Rows from block 3, named by matrix and row number. Rows with one number belong to one attention dimension. Each number is 128 + 24 x the weight over its row's rms, rounded and kept within 0 to 255. All counts start at 0. Numbers have three digits each. After the name is the row's rms in percent of the matrix's.
# v: attention value (model.blocks.3.attn.v.weight, 192x192), inputs 0-63
# proj: attention output (model.blocks.3.attn.proj.weight, 192x192, transposed), outputs 0-63
v.27 099:128117161101168122149145067111145155133143120114123167146081160117122107107104114118083161140098125146077124152092122094141111151151162134131116127119151165136149148109143140122146119105156123
v.28 100:145113134095096120097115138127106140159182127115143162140156087131084151129111098114113131136120144137136130108138147125118142129158130139114119121151134106182048134126109108138133126112159099
v.29 108:168089081097106133155100132126118053115123106131132117161159095104149137147163160122149086126101150122124106133119161161147112181162161125115097135127136178142110110132140107144102115110136116
v.30 087:118114135168107077121124153101105124129136120102144075195088144081129086170143142171122162138142148144135094120147117141116127134142141161127126148164132180109142087148141076141101120083157135
v.31 088:091122108123169154149158121104129118134118124116088144124126137143140108135084122161100106126110100151130109125153164117143077130091135148105133134122129142136137122079135089136140157114130103
v.32 101:112131126144117120179141106123122137153135136145097149104163143124108086160134109134108143157109146199123105111136103143127127144132122118124120154146103111119093070135154108163110147079086155
v.33 107:129122132121088100162120132117149096122112137120068139109114152119136097107154139114154136096178123096076132127132146136173120102113143156068118134143109119140113166156128170130117115125139158
v.34 099:146115153123120143137148108134146130099112127115072085110137101111134087123116136161161135142146136102112123108138121141144169136152139118131146132159159176105182118125078127094084120178113146
v.35 106:154089114091120154122169146121099092095161135122125124169120131126132109165142117102167085137150149108143093139134166108139115130117118096086125114147181150137132115100096129128108139089099092
v.36 108:127094112119138128152076111115111163133120135091128124159190117122136101158150101124113109166115101136111128088119176128142104130143120089176120154107132126151154101129150158144146105152117144
v.37 102:152094160116119133109144125118136151098126151155098129151119091099127121104108112147160127121147113119149131104113127139130121141108151155127147134096106094133191150127196142068112180154126149
v.38 096:139130134137150091090138161140122117103116128139125097132150140138124126178137104105135126089108143104129163123158099105136138149215114133128141150134068117157151147125124110141120124144119089
v.39 103:050156125143129096166132150085139118145153155123113077136131139127141086070161094138130119110088133125162118121117129139083142150114123113161171135144126147144104131139208153123145124108133154
v.40 105:110173133131120087115106090131130154137098120101157135122129130143188123171165128091117130113098140101075172151095150166128141166145127134146135152142100124150132116138155121104106137120142119
v.41 094:088124137160129087124112140149116144124121162115121128154133123130137108084078139134098096153109135105141123141091131133132095089173130117170129127114092164134093126181143162113141158215161091
v.42 108:128111110126124143183137115138135127074126158134124110129097113168142152087143107124077102130103055136142142142145135102132144127156097167149134161108128139125146145111187131124124128108166103
v.43 091:131129144109123168132081134058158157100107111123148112145108116114110126145122169144108129136131110123132165107136127106139167131156154117107097112166111105173152142099134146123088079089161129
v.44 099:116184131084131098123136179145136097183120096164130154118121146160127137100137092145128107113141144171158127120115158125103155101129134099148099130126149117117100099129123127112110159106072118
v.45 098:146105121151123145154107111113143139095144146123126130123137128073127159109102098126087152146134145132098149104130112139102103129113148114101123131148102152125113127154144103150112084197099162
v.46 104:100141097125116147172101136136153112078098104119136167147089125162144132170132169109120197123095157124133140143146128134129135103143112167106139165124099149060140144110147164091110108141144159
v.47 101:150154155121126087117134147156136128153090136110140189093120125135151147125116098135157089167104144130135148075104181198108161107111125137075143109158144106119080113166113172129129168104181103
v.48 096:147083179158181108127147152101133135112145090127135103150130146116124184100115119151168146122153127145105141072160126095101142161115135116152146119110113139125108127118128104129139132133094080
v.49 093:127170133149136138116118145155096180147125118186136100139144152102145132108098100144096173093093146139092143132119071115103159138059138106142152112206143124179110136113099111121142133130129139
v.50 092:083123128135132128135150163127113120168124117136123130133129115106157102109135105145149164127103113150198164138176085112133074108145117145134159191159106076135141130148089134095142135119138110
v.51 108:100116175122145155097163133142134148154119147133131114159114112178097091132109104114146110145133106153112095138134164131107131108108069150104161100114148090110137101131167128131144116127176139
v.52 096:148087103138163120149083130120117176134134117124117100119180137116151134118076060157150135122096098146093139103158106148074123156153120115143092127141090137107157116113117136146149138141099127
v.53 092:099126155096080111166120159103145116120113108121133113138113099106124144101141127123088131137116153118114154142127125126155086124134115137165173082141129145090140162215114137153131115103144178
v.54 097:099164106139177137126157145160126164111129103106112124178107196133096126099140115127134158134094120140140118116172139127127154127105110157115119119129137100123094137121084134076112089137132142
v.55 100:128129144135166156126132155105117170148112121150176137137111122133139135089115086131134134125127179114135133133146118106140108097124121139150128129106130139136131129148150127146177114097141124
v.56 096:141116124155130112113119155130157142191199114156115132112103101142121138066159181113131112143109139109132127122164139138107131158129193162133116128112116104140143143119093120151114055088090122
v.57 096:096081139117106133126063083118116119159115099142122113146150125185125085089136153137129157153111117140158122076130114095137135154124117141147103125135154126163104121142095141170127091070121106
v.58 104:117076169127107090126135139135126102118119144139115083137147110134122093112142140139162106156105105119186140113122123128105136167142128112157098127086116169067179134089176126148118103130145134
v.59 097:096140145140102171156142156151119087159074143126132165087135169162139075128137179110144126121094103166071122094126160137094144112159097117087130172086123151126103112092153125135126118103092142
v.60 103:129131107074134173077194137162135118151128118149158140119134150136152170126133133106104157134133116147161133134163132147126116132151140178089098139161109107156153107132124089094124164162110139
v.61 098:100180109152141156153130106111144152148100100148144121099114145114076106103079120123146119145138150127096154133115144091155184109116131080118143130120131138100133102125143106153129148169139156
v.62 100:133133110128105138134145135150107124163130142137078093102116119129124105140098171157125128153129145165158109099197109159088117114122109167094145152100154130138151092145138077103122131103127161
v.63 100:136169085151128177140151144139136088099122135109151150084093140117129121135130147123125171101151097128098120177095132147138121141129145155122152114105192174109119140106126104126142193134116120
v.64 107:109133151160144123140143137111166082116135111119083103132099178122102092117121142098149106125189123108103119121149161127139127064159105100114161137101100187131093163122144156111166110148114116
v.65 098:139091108105120156157150106106118141076133124123140156159124095125096166120136103154117152129112120070175084130123138103111120095116150129173142144125158135118128149169129126100107090134111147
v.66 088:146130120133117113108156119142128140120093108165100142146143114166105147118124109116089102108131110115124123130131110150116143172074146128157097112113147140128124150094109136138141162160123115
v.67 092:133113152123118133128085115135101132115141156116113112104083108156130148124123143158135130156099156122137121123153109158113157098175112137099154105106145117127144151162113191142165118147171082
v.68 097:104125114153121166162107091141107108109129091097136143123143159133122129136119137110157156139089114123155173136146118116091104123109130140148091162158144150154121163086138144156146145085111100
v.69 098:179125146138131118146126098135092148086158114127122093124091134180100153167123140124110137129103157144137157133152146126132152164169118122120185139153111138166140117132155110159119126083106115
v.70 100:127151119124143108129124115157129129142111091113133122148177134156157112107115110119116125132119164114112126147091141113147121163130140073096121136179122166172124133160142159162089136123105108
v.71 096:116140120148105102137121132145130137122182126085101131153121168121107154097116125122150150109150158116103122170167149142107124146128098107108094150113096149130118123106112123133130134149118100
v.72 096:095125115147165151166119134060120118116102126133139170139136132127125116120106182144074118131135162152132132138165072079134117149129130153112151179145154154112165120049165133121162137088116119
v.73 099:115132158140142153164125131108123087131154156151137125116122147137116102155099091086146126098111120147098213152106129133098126114154149137143135093125162125136145114135154085120108126154125143
v.74 098:109118162074169126144128136136116110140164156162135129111126087157097137141100098127153094158127104133150162113093184081138139140155080140111170089147129117141095127163144111116143122131169155
v.75 095:143097119124114095157145159118145093123153114115110125118098126110175151105100134126137088117096161096128083111116143111104139125117199123139156102118134105146137101157134147138133151098065146
v.76 097:139144091115130151117132111118122144141164129129145130104142114100144150118092096144129123158140154154131085164112151070134089130147128116161135145144153090116148107122178156157133154104146131
v.77 097:156125084131139122157103145091141131118141144144128137094134117099103129133123125101122153102108106131137117187123140125139150164150147122134103127078108161114088134081137136099137112124120139
v.78 099:136141147128129155152139173113117099103079095159100096137119140113136109087154152136143161101105111121152165140129143153156160118156098145124134119165143125085136133125141076119159149155093141
v.79 093:135131137135136111126153097112124135168112105099106086112087156129115093121133171117145121143121152136127136087173098120157160124119141102150163108116140099152115117125120113110120075119108106
v.80 092:109123136109106115102098140142134144096111129116168124127139147087126125146124137139142108152153106097099112134106161132167098108126154128159112119132132135084122141119168126119115108165146146
v.81 088:134102134145107152120118089098101134141135114135110110144165132149149132111188106118082142135141121132141132136155142135141122096133088128127141136167092174176128140131163142097097124067116123
v.82 101:118154136115098123100143190123157102119150124144146150162109165170090121108149147111099115120126089147124107135131132135126144141100133184094163103122150115189152159072103166125102118117143101
v.83 100:113113148108164131107125147124124111134166117115115123135109101100121153098144124131141120119094080096122100125111125128098137105119197149138117146107170139157090122149135100159141115106154061
v.84 097:130145125131166135157132119179124097142122148105126147145146164129152122130102151134102122144096142118096096112136161164162121133097109181159133113069147120123149073130160093181135085100148114
v.85 099:128084082161134125128158135150155111041122141113101124135102145136157117132089132140137143103154108104095176123165108132142154115146128156123113165138126137106163176146085137088095135161140128
v.86 095:135149184092162126117155165153131121119111122120114124090159143154116063077113102125138142144118135107167083139083116128084129152133176101136147117094160102139138178116118131125122109147116133
v.87 097:112137137144124114118093144105134147142130124168079140136125153149154124155135154117084137147112076123131085105151158146140103120092094131151157105155092125136134105127079142132123123170122144
v.88 102:075161159104135142176123122132166115127092132109125144135157151150126107133163154092134088125154185103099132082140087117174116149158100103123124109107111120149138162106095152140145119106135150
v.89 104:097141128152162108153135104138144160141121145092111096128173143128164124121157135124097093106153156074141146110073142121099107122114111124153171140107171152126091115123117114098151125137128104
v.90 097:121115149154095175087130102121130146117109140164159114127112123111131148123118140172166097125141113091146114104146129148076134155115129064066129146113152173118139117088146101141129124132142151
v.91 089:165102159119129130147130133135134099146141192179109126121177137165119141141091120095106167138141112118182126103161133092114118149136110132178135120128135102145103130097110119121125115165135197
v.92 101:146125107111107080139104138080127065085145140134146119108130123140118145139093121149109088118109137112135087156108135102140127134131134133159115123094146166124155174134084128101162152155128103
v.93 097:121140080121108123084130153171148137146132151107149099124134113141109106132157125097153145119124084146081109134135121157161104141127128156143114141152145109084144147116139087099103133106105075
v.94 094:104145119134136103112178102136128153149116107125089116156111150092097107146136102150080088167111134150114068146076196150106109108165130115159177109136161118140138127146122127126133149137157118
v.95 094:103152122112159154151105110100147121117086133107115158145100169123146088146131146059121146109092170152118133100148125137138138108077091150145125127137107162164067109145159129111142146112115104
v.96 106:158130143136111124132155113151113110150130127124190141166124093086155125144166126111101124139103111130147146109169088158092139156110089164126133156116147114083113116133157119112125095100138104
v.97 103:152140141110140110124135159150144118113130180173123118147171093129127121124133162135100106136141090127090123175136137155154119139116116158054101119131116096112133142112128134087145131119125126
v.98 094:124145168125142075180166122171100135139117117104138130119142142110106148126133156144090142134130151128141118159126120127143120154090127134135177128144142102106134139148123112115105088117088100
v.99 096:107113128107116154132116132139082090166123138139110125153105129072120135160100129119124142120091149120145138211168116115142130159132100113101142130145138107108134157118124106116163147114093167
v.100 095:117102145120159112124145145119128145092128127086121094139138151152088118101110075140168116106116115128099101147148146139116158119089123162119145133133150144143122110128122162128111149123071115
v.101 097:136153110124180131078076084095107146148145157102136117148122130127091080099130112118144133108126131145137124083143094109131118120141156098114045100108119158173156139146116129119082111138146137
v.102 100:119139137135066099138130160137169133065111116148104127132144116159124135164135143165165132168126139123137095150151143127093129113136125121096171157121091124136126126130102076113112172125161130
v.149 104:131125092148108176106127140153145159136132104115080188130139140166128126106113136117177209112098120129120141156162114097082150093144107155145132163131129139118115146127124121101103113129111141
v.150 110:133167076115109116103107093097141146175120139149138169121108157158103168115143119142146136145084115157100127122073121095162126101087128156175117134126093101136154149127106122132104163123142135
v.151 110:108145105125120148173148092131126117113128088099098143133106168123132119079120107169068131123160091135123091142144118142145107157120121132126116125178124141147161129106154155091110116157140122
v.152 098:152113132098129156065157191126117108119127145104181141143123080145160133111141107146110124109138106118177138163148131148168114152107104110117123125111099109108116133136151135127138144143132137
v.153 095:086134112185127145157140117096114139108180125103118115110122099146146128112109122117118130142139082155137135141106100107119136109113097069128072135109170151125119167111140096125131066117139103
v.154 097:122118159118163155099150142116140103128124115133155143075099119107115159122101142167163147120149131114130125131137170150070155141125108115099129180124155094096155113132096132085159138098136128
v.155 101:066133119124121083168104103136121119110071088137167117121122178117124122128132097104139128127118142172085146144093091152150108149151130123119128168144134113136132148120160131097098155111152103
v.156 105:113107176163052136117148098119125119104100119148128084061124185168097150097145136128164133117128132098089137163106118102131190118150182108148087146083100138147137144093144159150138128140150110
v.157 108:173119110117146115143117134091114118134139090162150097090121115134154133110109124133126165143137131100131140136101130157063143158105123172132114123108165129116157148138132109094136102181098166
v.158 102:123153166096141134120151114158136123091129144167075127122135123090138121129145083145111102149105110131102184153125119117170134085131125145126134111102129137143148119113139161095149151138145120
v.159 100:169093155127119073065122144168127142140123150114137123133156155105126133101125120130110145132166150153125116131193108118142086160098125140105132153160152121170096106099136081166109123110103097
v.160 111:108112148136168101123142114122134155184125150135154089137120123178067174124163120152125138127119142134088115116123115112113125164114127134117124133104139102145142098160152122140181105127090119
v.161 095:096139104131132108180142151120117105137105162149120149150158102139138131103120167137120179156091110101145122081084159101108128133110091120158179137127125100133108119138131093129131095098130157
v.162 099:099134140101124110151136150099127122100129175115130140150133094129135131127124174128096145110147154109122123131126116141140131132159140168119095084137195128128159161107099125138125068162117145
v.163 114:132125127158117168082098147128111116186122114121093173149151129141174120142125123111116123151107147157117100156136157121186096127139086139135133114099129132141082129127121108170122125110166146
v.164 097:121154115149143144099138125143121134098133136111142183129107091118140142082133146150101136103085118103131129128131121140143096104111119173130127126158159135124125177136108077139136098140179149
v.165 099:103156174157123157125115163146138152127141116128130065148102134091117149127137129113108177131133128121089144100137146129103117115124115112147189124125122101111089164106095153137100113104138116
v.166 104:101145126154152094114138139144141134102096139084140181118118140148167131140132125135145124146123130091138136156126144117112101099144090141140140117091115176109162161080134096094119155116159147
v.167 108:180103121123115123158127097106114161096108168159160132131105123129148171173152137136098135152102081108120147134101146138139127138165093143117155083137152139111205112112136123139146119141096126
v.168 103:145112129086097176159155106145122131125144153116122095110155106127120145160134119176090150126128111128082111126144132143143144157157150130067139137167136160191094110171119126149095131122128119
v.169 106:105155110149161098120090121175132154174136152119127126142110150124123142139124108113125137144137153152139115103166102145098101108172170155115127118130144119131162148150138126099099067087115119
v.170 099:177121148131145161137155157138138112100139127146146108090146115127101150179117124145137077146143141113131146100096138158160121158105136130118156109134172174114132167121143121130100107119118115
proj.27 097:100105126124134099143095142182121079131130125141152113094147088131132125209117085134152134120116158110112126165165128151122154112132113121153079105123121115113135131120141107146114149144121103
proj.28 102:088118148130140122131104101133080115073146095136165119124157142115107110151113126200119103152140146123081139118134107144114166182114139173078144154139134158101144080141172144089086141173115140
proj.29 109:088152145147153138119126117098124137125102139062137119097128104158089161160127100139153136163134157106127148113096142101155138140106126111124161118152122128133133105124129125092109107121181121
proj.30 096:144090137124117164145121103190160158120119164180116138091133157141089129174083142150159119163152125099115118116099119106145125095111134119132101132149129126142144159133169131102122141115121107
proj.31 102:098168130132127122118120144149091101128103083190094135116153127157167140133134126120134185126164181154103135144106111177135119128159132100119110093109138113139086125134165179121105133082124106
proj.32 104:133165125143118111129148142168116101141127135168181102116117121111153101140129151127169138105143135082131112105085086120163119155148117104173109115152121132135109168131166137106181174091108137
proj.33 110:125190126108133162101158154123140100157149096129118164151132181124120139103103132138107136171138116164138152131141117144103111127154090118178144155147120125170112143126135102133121068154123134
proj.34 095:118125107116166146134175118104169163099138121106146121110121117164140122073089117101064148114128138152084134118068134086134106104125123182125117127130114096131122121108141094135147160118141112
proj.35 105:096188138131149142152112132098153152122129147110138138103147134104114111141131161084111108135137138079094143150127139119111148163154160159172126123114093161135090148164153156128129110123165115
proj.36 112:133140109163103106159151111117107131145135128125123155131079134132113191110112115157120163070061131131128140141115140109122165090145189164142134144131116118126148164084095100130122173123113114
proj.37 099:141121092112128130130171135133077107149134153078161120089155104134134119136109140126104078170127149093118112157137133131135134082129094102138095132149135133089163139130141133147111085086178150
proj.38 092:160097150110097157150132072119118156145153091133175135117147120101137123112142140162119128145134138152130125145099153159145128101078135107115109108108149129102116127103164144048110144163100159
proj.39 106:137097102138109144076166169100142130108131121138145109106154113164123171168167156164143132109111089117122126131111124156150127105159117128146117097101117143114113097099109147122158107124117130
proj.40 112:105099111116120154110127160114126136073136079145100117137141149136129082122130106125155137184168118158094080139131087117133089119097108132151124098144143091139171177121099130121148141138110132
proj.41 099:121141151162131120137158089090123136099135103098133110110120112139101131148126113096136140133114143119116147112184127125092116171090163091088134117145147143075161127095146140123160073101168131
proj.42 107:119150160146114110100182142111094134146153115139113166128102090143115142135162118110158148140089150110100120130134096122125106122101164134132106113143104110118161084131134131103154088134128149
proj.43 091:115130128091148106101168117150103122109126120150093174151120094122131108089133101109104164124153116156112114115081123178104137131142058104151131139117122077113094117149132123109135142155123110
proj.44 102:131129184138117163128114159113132110123129173122129087163133109110087119158153108139133103115145094123150104115143091094155081138109163137154147156123118098136132144107123146163169076133154142
proj.45 099:096164118121148112162138112140130121166124109161109180104166124166119131115112139102151111123128152137150124096123127147112120151145125149098146165135150132154127181122157092116177118145125105
proj.46 104:114105131099155129132137147122113167155126161156123152131142139131135114143110141127157106116134120098135109152116114143159086135146119139137110108118138119138095076135121100136147124138149137
proj.47 098:148107082126103162118124113136084175096121124102138113151135183101124130109119136155115182103122104131123125166145111124122094094152141138171141154122126130132117098126177102167112139158139139
proj.48 099:127110080082094115109097111119156151140090157133180076136165116151144155133091164114114185127142141099158143191128152130111141132131119118131106140103141112119139109078128119143173120141113149
proj.49 092:132123122127093147147124113148166120099136112150084091201117110174113123131151129122156076097120128106084129139135143141123148093123088134156160120113089101120166141127145104158138169089107129
proj.50 092:158123136094075179139164139121171131109140147125129155157077163125148124126106137137126134143153121098129136096084166180146169119122110097130153114132120156124088107120144169129118098122116158
proj.51 107:145152100110097133131103123154137118140127151134130138112126137074130183091121147157125113140140115094092122083114113141088089186141169127151148116117102155103118086131124132133176101115103139
proj.52 096:099093142142125134114164113114134093146142143128122119165123136179131170150118136114104109138136121160189135140122110155147148073131144133101147100084151064138111143142140149064102167133126117
proj.53 096:080092142127153144125120104139091144118125145131114122131129167129105106140141073134148122108127118138107094069147117118117137129137118163085088181118101093175130111067136118123113081108135132
proj.54 099:137073163127075116094094122104126170147148140155155109083152131134194132147120173122124154135135124095103157146115127134127143111147138107105100101133132103126170090139127119164134131112133091
proj.55 102:125134169092111136110145088189136156101162119159078113162092152084119141148160143102134146085167093115095127080112106092104154137150154124166145115103106148132099138123154139099117156117118126
proj.56 102:127178117130110138185084090097109158146135078133173157138138151081130122149112100107106086130158088119130111135095102105152138095111131098121164115150132151107104137124133115122108153147121139
proj.57 094:163143150144166167128131161103122131104161132155091110121108159080131160127141098129120074123137079151108171189096128153111144117164110147101146164119114069097077151117136097163126144106081166
proj.58 099:125168073134118129134140166115144136129092134170106144119135097118129153124120140160118149127130113125099122163087121146152089147154169184111121147145152079156135114122165121094152159136142122
proj.59 096:094108159174144082116164122111143131101104075122142066109128158102101122132128097122152102117185141117171094119147075123098107168147160107182120118133154096126133161162113137160149148110172129
proj.60 112:118091140125093126154107116150109112112139132126099140105135123079107125132099133147126086139139128150089135095132146163120138131102143093125187160161141169137128172097125139124108111076125109
proj.61 099:151073162173149154113112086134102118119130127161089142141102125124128130100171160089117125144156150121128123104149123135139083115104115119109151140109109160112106173133117136125188174131119106
proj.62 105:143149163130104126136148128133136126139125159085162113136153122113111104112114129136175114113109133111092150156075133122159099150125134168143154109152117150116123132124145130126093145144097124
proj.63 101:166174164118088083126150144106129147172127164162068153133116093158117128120124130148122120125157170119122126147134090092139106117127092117144132116167092132148135101163106116134108087133192136
proj.64 107:128142139134108138131144145169103129155110179107082090137140124127144139132119140108120147123084157106185128102112115100133086154113147150163107110100127095097154145097118114163106169100134156
proj.65 106:175115094107140122122105173117139174117102129160159097063122132119166099151131126138116120097151148141094142141135117063151138154078118131118122166150126145148149152168120131136135098136093172
proj.66 090:142101144127134124161150149112116136122146152094131063097087114147140088177119141143160126099133091136134148078147153140106161119144117106137157084144162111113116109149133165133114082128096108
proj.67 096:123120123083128146074132129146126140135111116122129137144122135059147120093115143093114140150118116117135118143146199087174126114119148111147105126105125098135108116138163101146120158117094135
proj.68 098:158096123106138121128152138155118085102098169172115128126141113151165128159126136153135151135123126122109112121096107093128173157130128096117170133140145108109099124124111082140101166175161124
proj.69 107:121157103092144141162112130102151155126106160132118152162175113093128127154135090110114135158168115136125094144128113160080130149147113123109100109126091164134086186097127127142099116155110138
proj.70 100:164111149137124144151117102106139115137156163133175155150092147136103126153144116157155121098141101164127122135126066170094151157134114143083120141113131095125156139147133125089116103134164117
proj.71 097:103118212124156135136156158130161186124079095126148149127125151146137126173129133129089135126137158141170122121106072132118144141152138104098133081111146127125128108103121141124148168086119167
proj.72 097:162134147082147112099128126121102162119141116126075135113109147092139141107144152161158113101121149123128129143105165152132163085125188079156105122132162152133082123128108122076090127133187120
proj.73 102:174142121150124082130142109082134117121155152123127158164120140084149193138106101098105147113161135118145122121160103155110114148128125110140123139180119138111145142147119123139128156112146093
proj.74 102:129181132164085139104128148101120120127081147122140131172143142141144152089142116148142127123140083108084104124188110161141100121120121135128098130072132142140132141156140119147080137093096109
proj.75 099:130163118140098157172140142164097178090079120119151082114116138170076113144133135137112154143116126139151134077155152139144101116149147173148094115127127111153134174123099151125145105101103138
proj.76 102:125146193111116146118099123128090155107108123137104137178139125131108143133145139129163125130131089100114110119102125162129152116091108193124110128124128153130098118124168115112113117143118125
proj.77 103:135126158152118144089148132184114135138116097111103115145128139122127139141108118139111113148123102106093167103173120143128097141146097103122135151156112125154118104110086108120112142154146142
proj.78 095:111140086162081111105148129095159164141176169165123137073123092157140141157140116127123138153114114137077158144156139134134116129122102083141168116104138110108133104092166084097146097109164089
proj.79 093:122111142119130145104131160141145130093102142115156129135144101110121116116139092126100111115182093127155159162095178106110092130134118138115139141149137157122180110111164098141121138118146161
proj.80 091:176117128195120121131144082128129134168121085131156127145153107132123123117123101111111153116097112110129181073117133135117151101128087145135162155102123131158127105150093131133107135107121137
proj.81 091:105135084140150104158147137156177092127148155135144146144113150120124114124151128116117157081117179152149157104130092151113069188114143133156159090097093127117143168101106107110161130153139094
proj.82 110:138107117143116127148084075174114136121101169130084092134173131143151133106091126106164145148164139137119134125117114153101085099148153124174165095157120160098127094149142126123121131173149162
proj.83 103:166146131123098127110114127127158138096102105142093126118119107134109135110121118075156144115163124145137145113122103113149135126131119109108132107146119118133115174141181102078123133138090139
proj.84 099:152119154122127094118135157092141169148129071153090116134150090144127090143120133119156118116073141113114140128107118109123130160155161096151129150147103176093128165151151148142132188160127137
proj.85 102:118174169125146145136123106146097141134136134114123125132151123096106129120140159159104173142127136117139102142145096103138107115131143083140160122134151119125154086094118111131126105116122096
proj.86 095:106132124139090074157115118129119125145177111100128152133120103103114128185110115128120110122120129149136122126155127129128160135142106158134092091137099110145104132150085134175120132115108140
proj.87 098:111137129113128143113147169103095145129091154056095057101143117105118093128146136165132092105127168135123127109184101122100150139152124098131131155130144118103143142155116146120147121086145077
proj.88 101:126152138137140118084096120119078105169096116141142127104113129150145147106133099079125151169141106133147067130143139142096142094107145123104126183158189118148112150138140140150112094132156150
proj.89 104:141098145152127110113128200143085142157110141132113172134094112159103114137136132126154153138113104134104114092184112117103106137150118094085141097150129172109116142141129182128107093139094123
proj.90 094:135107102102149128147122152117114121165152088138105099161142118100079162190120111122151111140142117112166136114124149127132157060167102140194138106155082115145122109147133127133097125132115102
proj.91 107:092126096137090138078124119126096134133130088118129135112079124140123101127174143148127129123164125176125107149113102108120124109145135140136190133104105158145168135123100102140112093105100145
proj.92 108:125156148160094131147157177180137148124137121121108138142132144093095069126137105114119096118143101134115125123150168109137130120124127139108155100136154114080103147137168138140099133138133163
proj.93 099:114107161132073130151115131085108149128142152152134144095104124144086131139099082157080119129130120155123134136127127135122146138118125074121090130136161148151116111125142183170102190129145138
proj.94 095:150151127075086139134114153100116117138137104149131092129113173139130130145134112117139151133145078156108158118125121140157134127103158124180094136120142149109116158130152145087150155149128101
proj.95 101:154130144125123150077126135111148095143114140085104124088147127128136148136134100139057157162153161124107146144120087149110113153148151102108110111168100121082124098107132143116145107135134148
proj.96 108:095102107153080134159126131098133171102116149131112177086137136141111129109121127156123099144126133113130150139097161149152100131128124154110134118140140125136127145110120165165151152143115138
proj.97 105:140128128121108180165078156100125093109098130088160163119128130161142104154111137173139119124133133116152106131151129093130095118129143117143136150127174145112111098146119145130122142135133145
proj.98 099:149119053120191143104133147100128128098140104138150132141130113157126126151162121113116124168112170121108139118116115166147118138140168137090084136123149124088151111136135145092126144166086103
proj.99 100:135157117109150124117125127110139119115144149135165149139138131127164136178102138120090102193129102044183167145089116124088137136128133108147128164135125099149131116144144146127125106101150123
proj.100 097:162191134091143125167156094167141120136080114133110146092127125124135143147103164168114122101126169155144130123119126106134113150105099102129122109102114167134125149158159149099103092160162120
proj.101 099:123136151086131107146158113140103056126093123139092144162146128122120127179106108100108117138138102099167091140133113157105129145155121147119186126138130093145133142154128109138141126124127108
proj.102 099:122150111156168127141100126145107085136129122099199117104138120115153095099128103132138129115136094129106133116101199135143114131150130147155098151121145130108167161111117103115163131096194142
proj.149 100:141147145100141099122134107152110105108108124134136098156090122138122123117153168119135146165155154140099119130095144166143140147090177144180158122112114102162163122139106158134164089137122131
proj.150 102:123154137150177120147147097165094124152149115133157123155136139099090149125102137077125169156134117094154170122143131127076134100157135101141126094163141118109099148139126118138112107173124160
proj.151 098:155108117118141097080099107153127147132131155114137130107180140092097098143103170102154098136140157097132149093160136103136127105113131111090145134112119092134091125145115084147136160130096150
proj.152 094:099141119143134122139123136142148106152105124134093111109167148112124098129097186106110142137125156163125112154155136081105134144128137098135128165120146150154113146162113116119137104118129114
proj.153 089:149120131103157101148126093145136103102105157151092172131167153132120108100154142109170104141122128091110109086159139154143147126171151157074154143106124128108151111126140156161178167124073151
proj.154 104:102130146137174082120105172115129155112139125110133124084144137152126069137102133074106149089128114088159077153125112119104152101129127092136134106158120103123098153110070111113118120171145102
proj.155 100:167136100115126132154125156111130112135142157091152120117111094137116109110133129113156100102143126128103131120156146112112138123158123155120139085104100135092147138102138107167160138101085169
proj.156 098:097135134087139067139134095106127121164142145121093175106101087114122133147105112154106108146140131092110130132161099137135121132148132130090135141151120132132149157180109149105109120099115116
proj.157 106:085132135118106131102103120151138147132096123123167146137197106168122148136130131104114114130126169099134090100128147119177103133128127100123131125142142106128108116100141156119107149086144137
proj.158 096:123169128146090142168143117114121125149158100121129107119129140151132125160127151115126089117083135115141157137124112107084132153125121132116134136107143097112102170113127123143083161146145105
proj.159 105:094128112130117167117135149131128146105143143143160111137057119152118156098154142106119154143157092105130142137105184143114150097148114140127077155105127096056101149160095162097153110121117123
proj.160 102:119149124108111118089159135132156094121167135137134106079123102121179146116107107104125159114117101108153180126128136170127156114148160107116099134115114129103161100119148129109141113131163108
proj.161 091:145114140149131130125105116138146143077122128136133098119165142081120124125127112105112120110138152154148122184174167166104157142103132129136152088132156171132130116131140156124136101166151115
proj.162 101:164133112150155125118164071112119102135125102128161125134110135152128115135128117144136104140078109131173113119106155090094157141087104125112135187084092124084115121119090172122148176119110083
proj.163 105:105108066108133161133119122128148127156138101149116116143135075162104113121117152180149174140117135130109142097135152118083121126135119139123142123089122107120178133157157152116151072172113161
proj.164 094:103144105090114103141169117182132088093119128142096126140144151126139162147120130137124127160107153136164139135129138098108130141122121141190136135081122139140121088134108148147111123171132129
proj.165 090:139133131122156126111163088109130078149141155131085106128155133126104118136106113138167094112125139145102090167184143137141135131093147134171137166135157137103117123146107132110132101134141102
proj.166 096:139151153078084149103149128104089102143126099124147099164112112120113138142157130127090139103151139145132127121139096122128142168123109130148162151147135096178080109151131114135159132183115124
proj.167 113:129122151088111131144109117167108137123139147096144071104177146161124128149148118148128133129134103162097164103105101134164126139133129109136107169151100061126090116094180085179122124141101158
proj.168 107:130142135163147114120102163114134122113097139112172087150147143124117131145137135104162094106110156107140138149137087112146154131120113129151131168096185088100107160113136150115143115146065146
proj.169 110:194114136135133168131161101107106097101142080147115128118131123111138102105173151183127134086170146085133168103121103137142177100106091137099124132132088088113134124153128136138140168137147107
proj.170 106:101067144083087143102108152072142113144107107115098152183088141168178089148151118135104108111139124162098120179171095122101159108110103127112147111096115128171114114137085086129149149119166111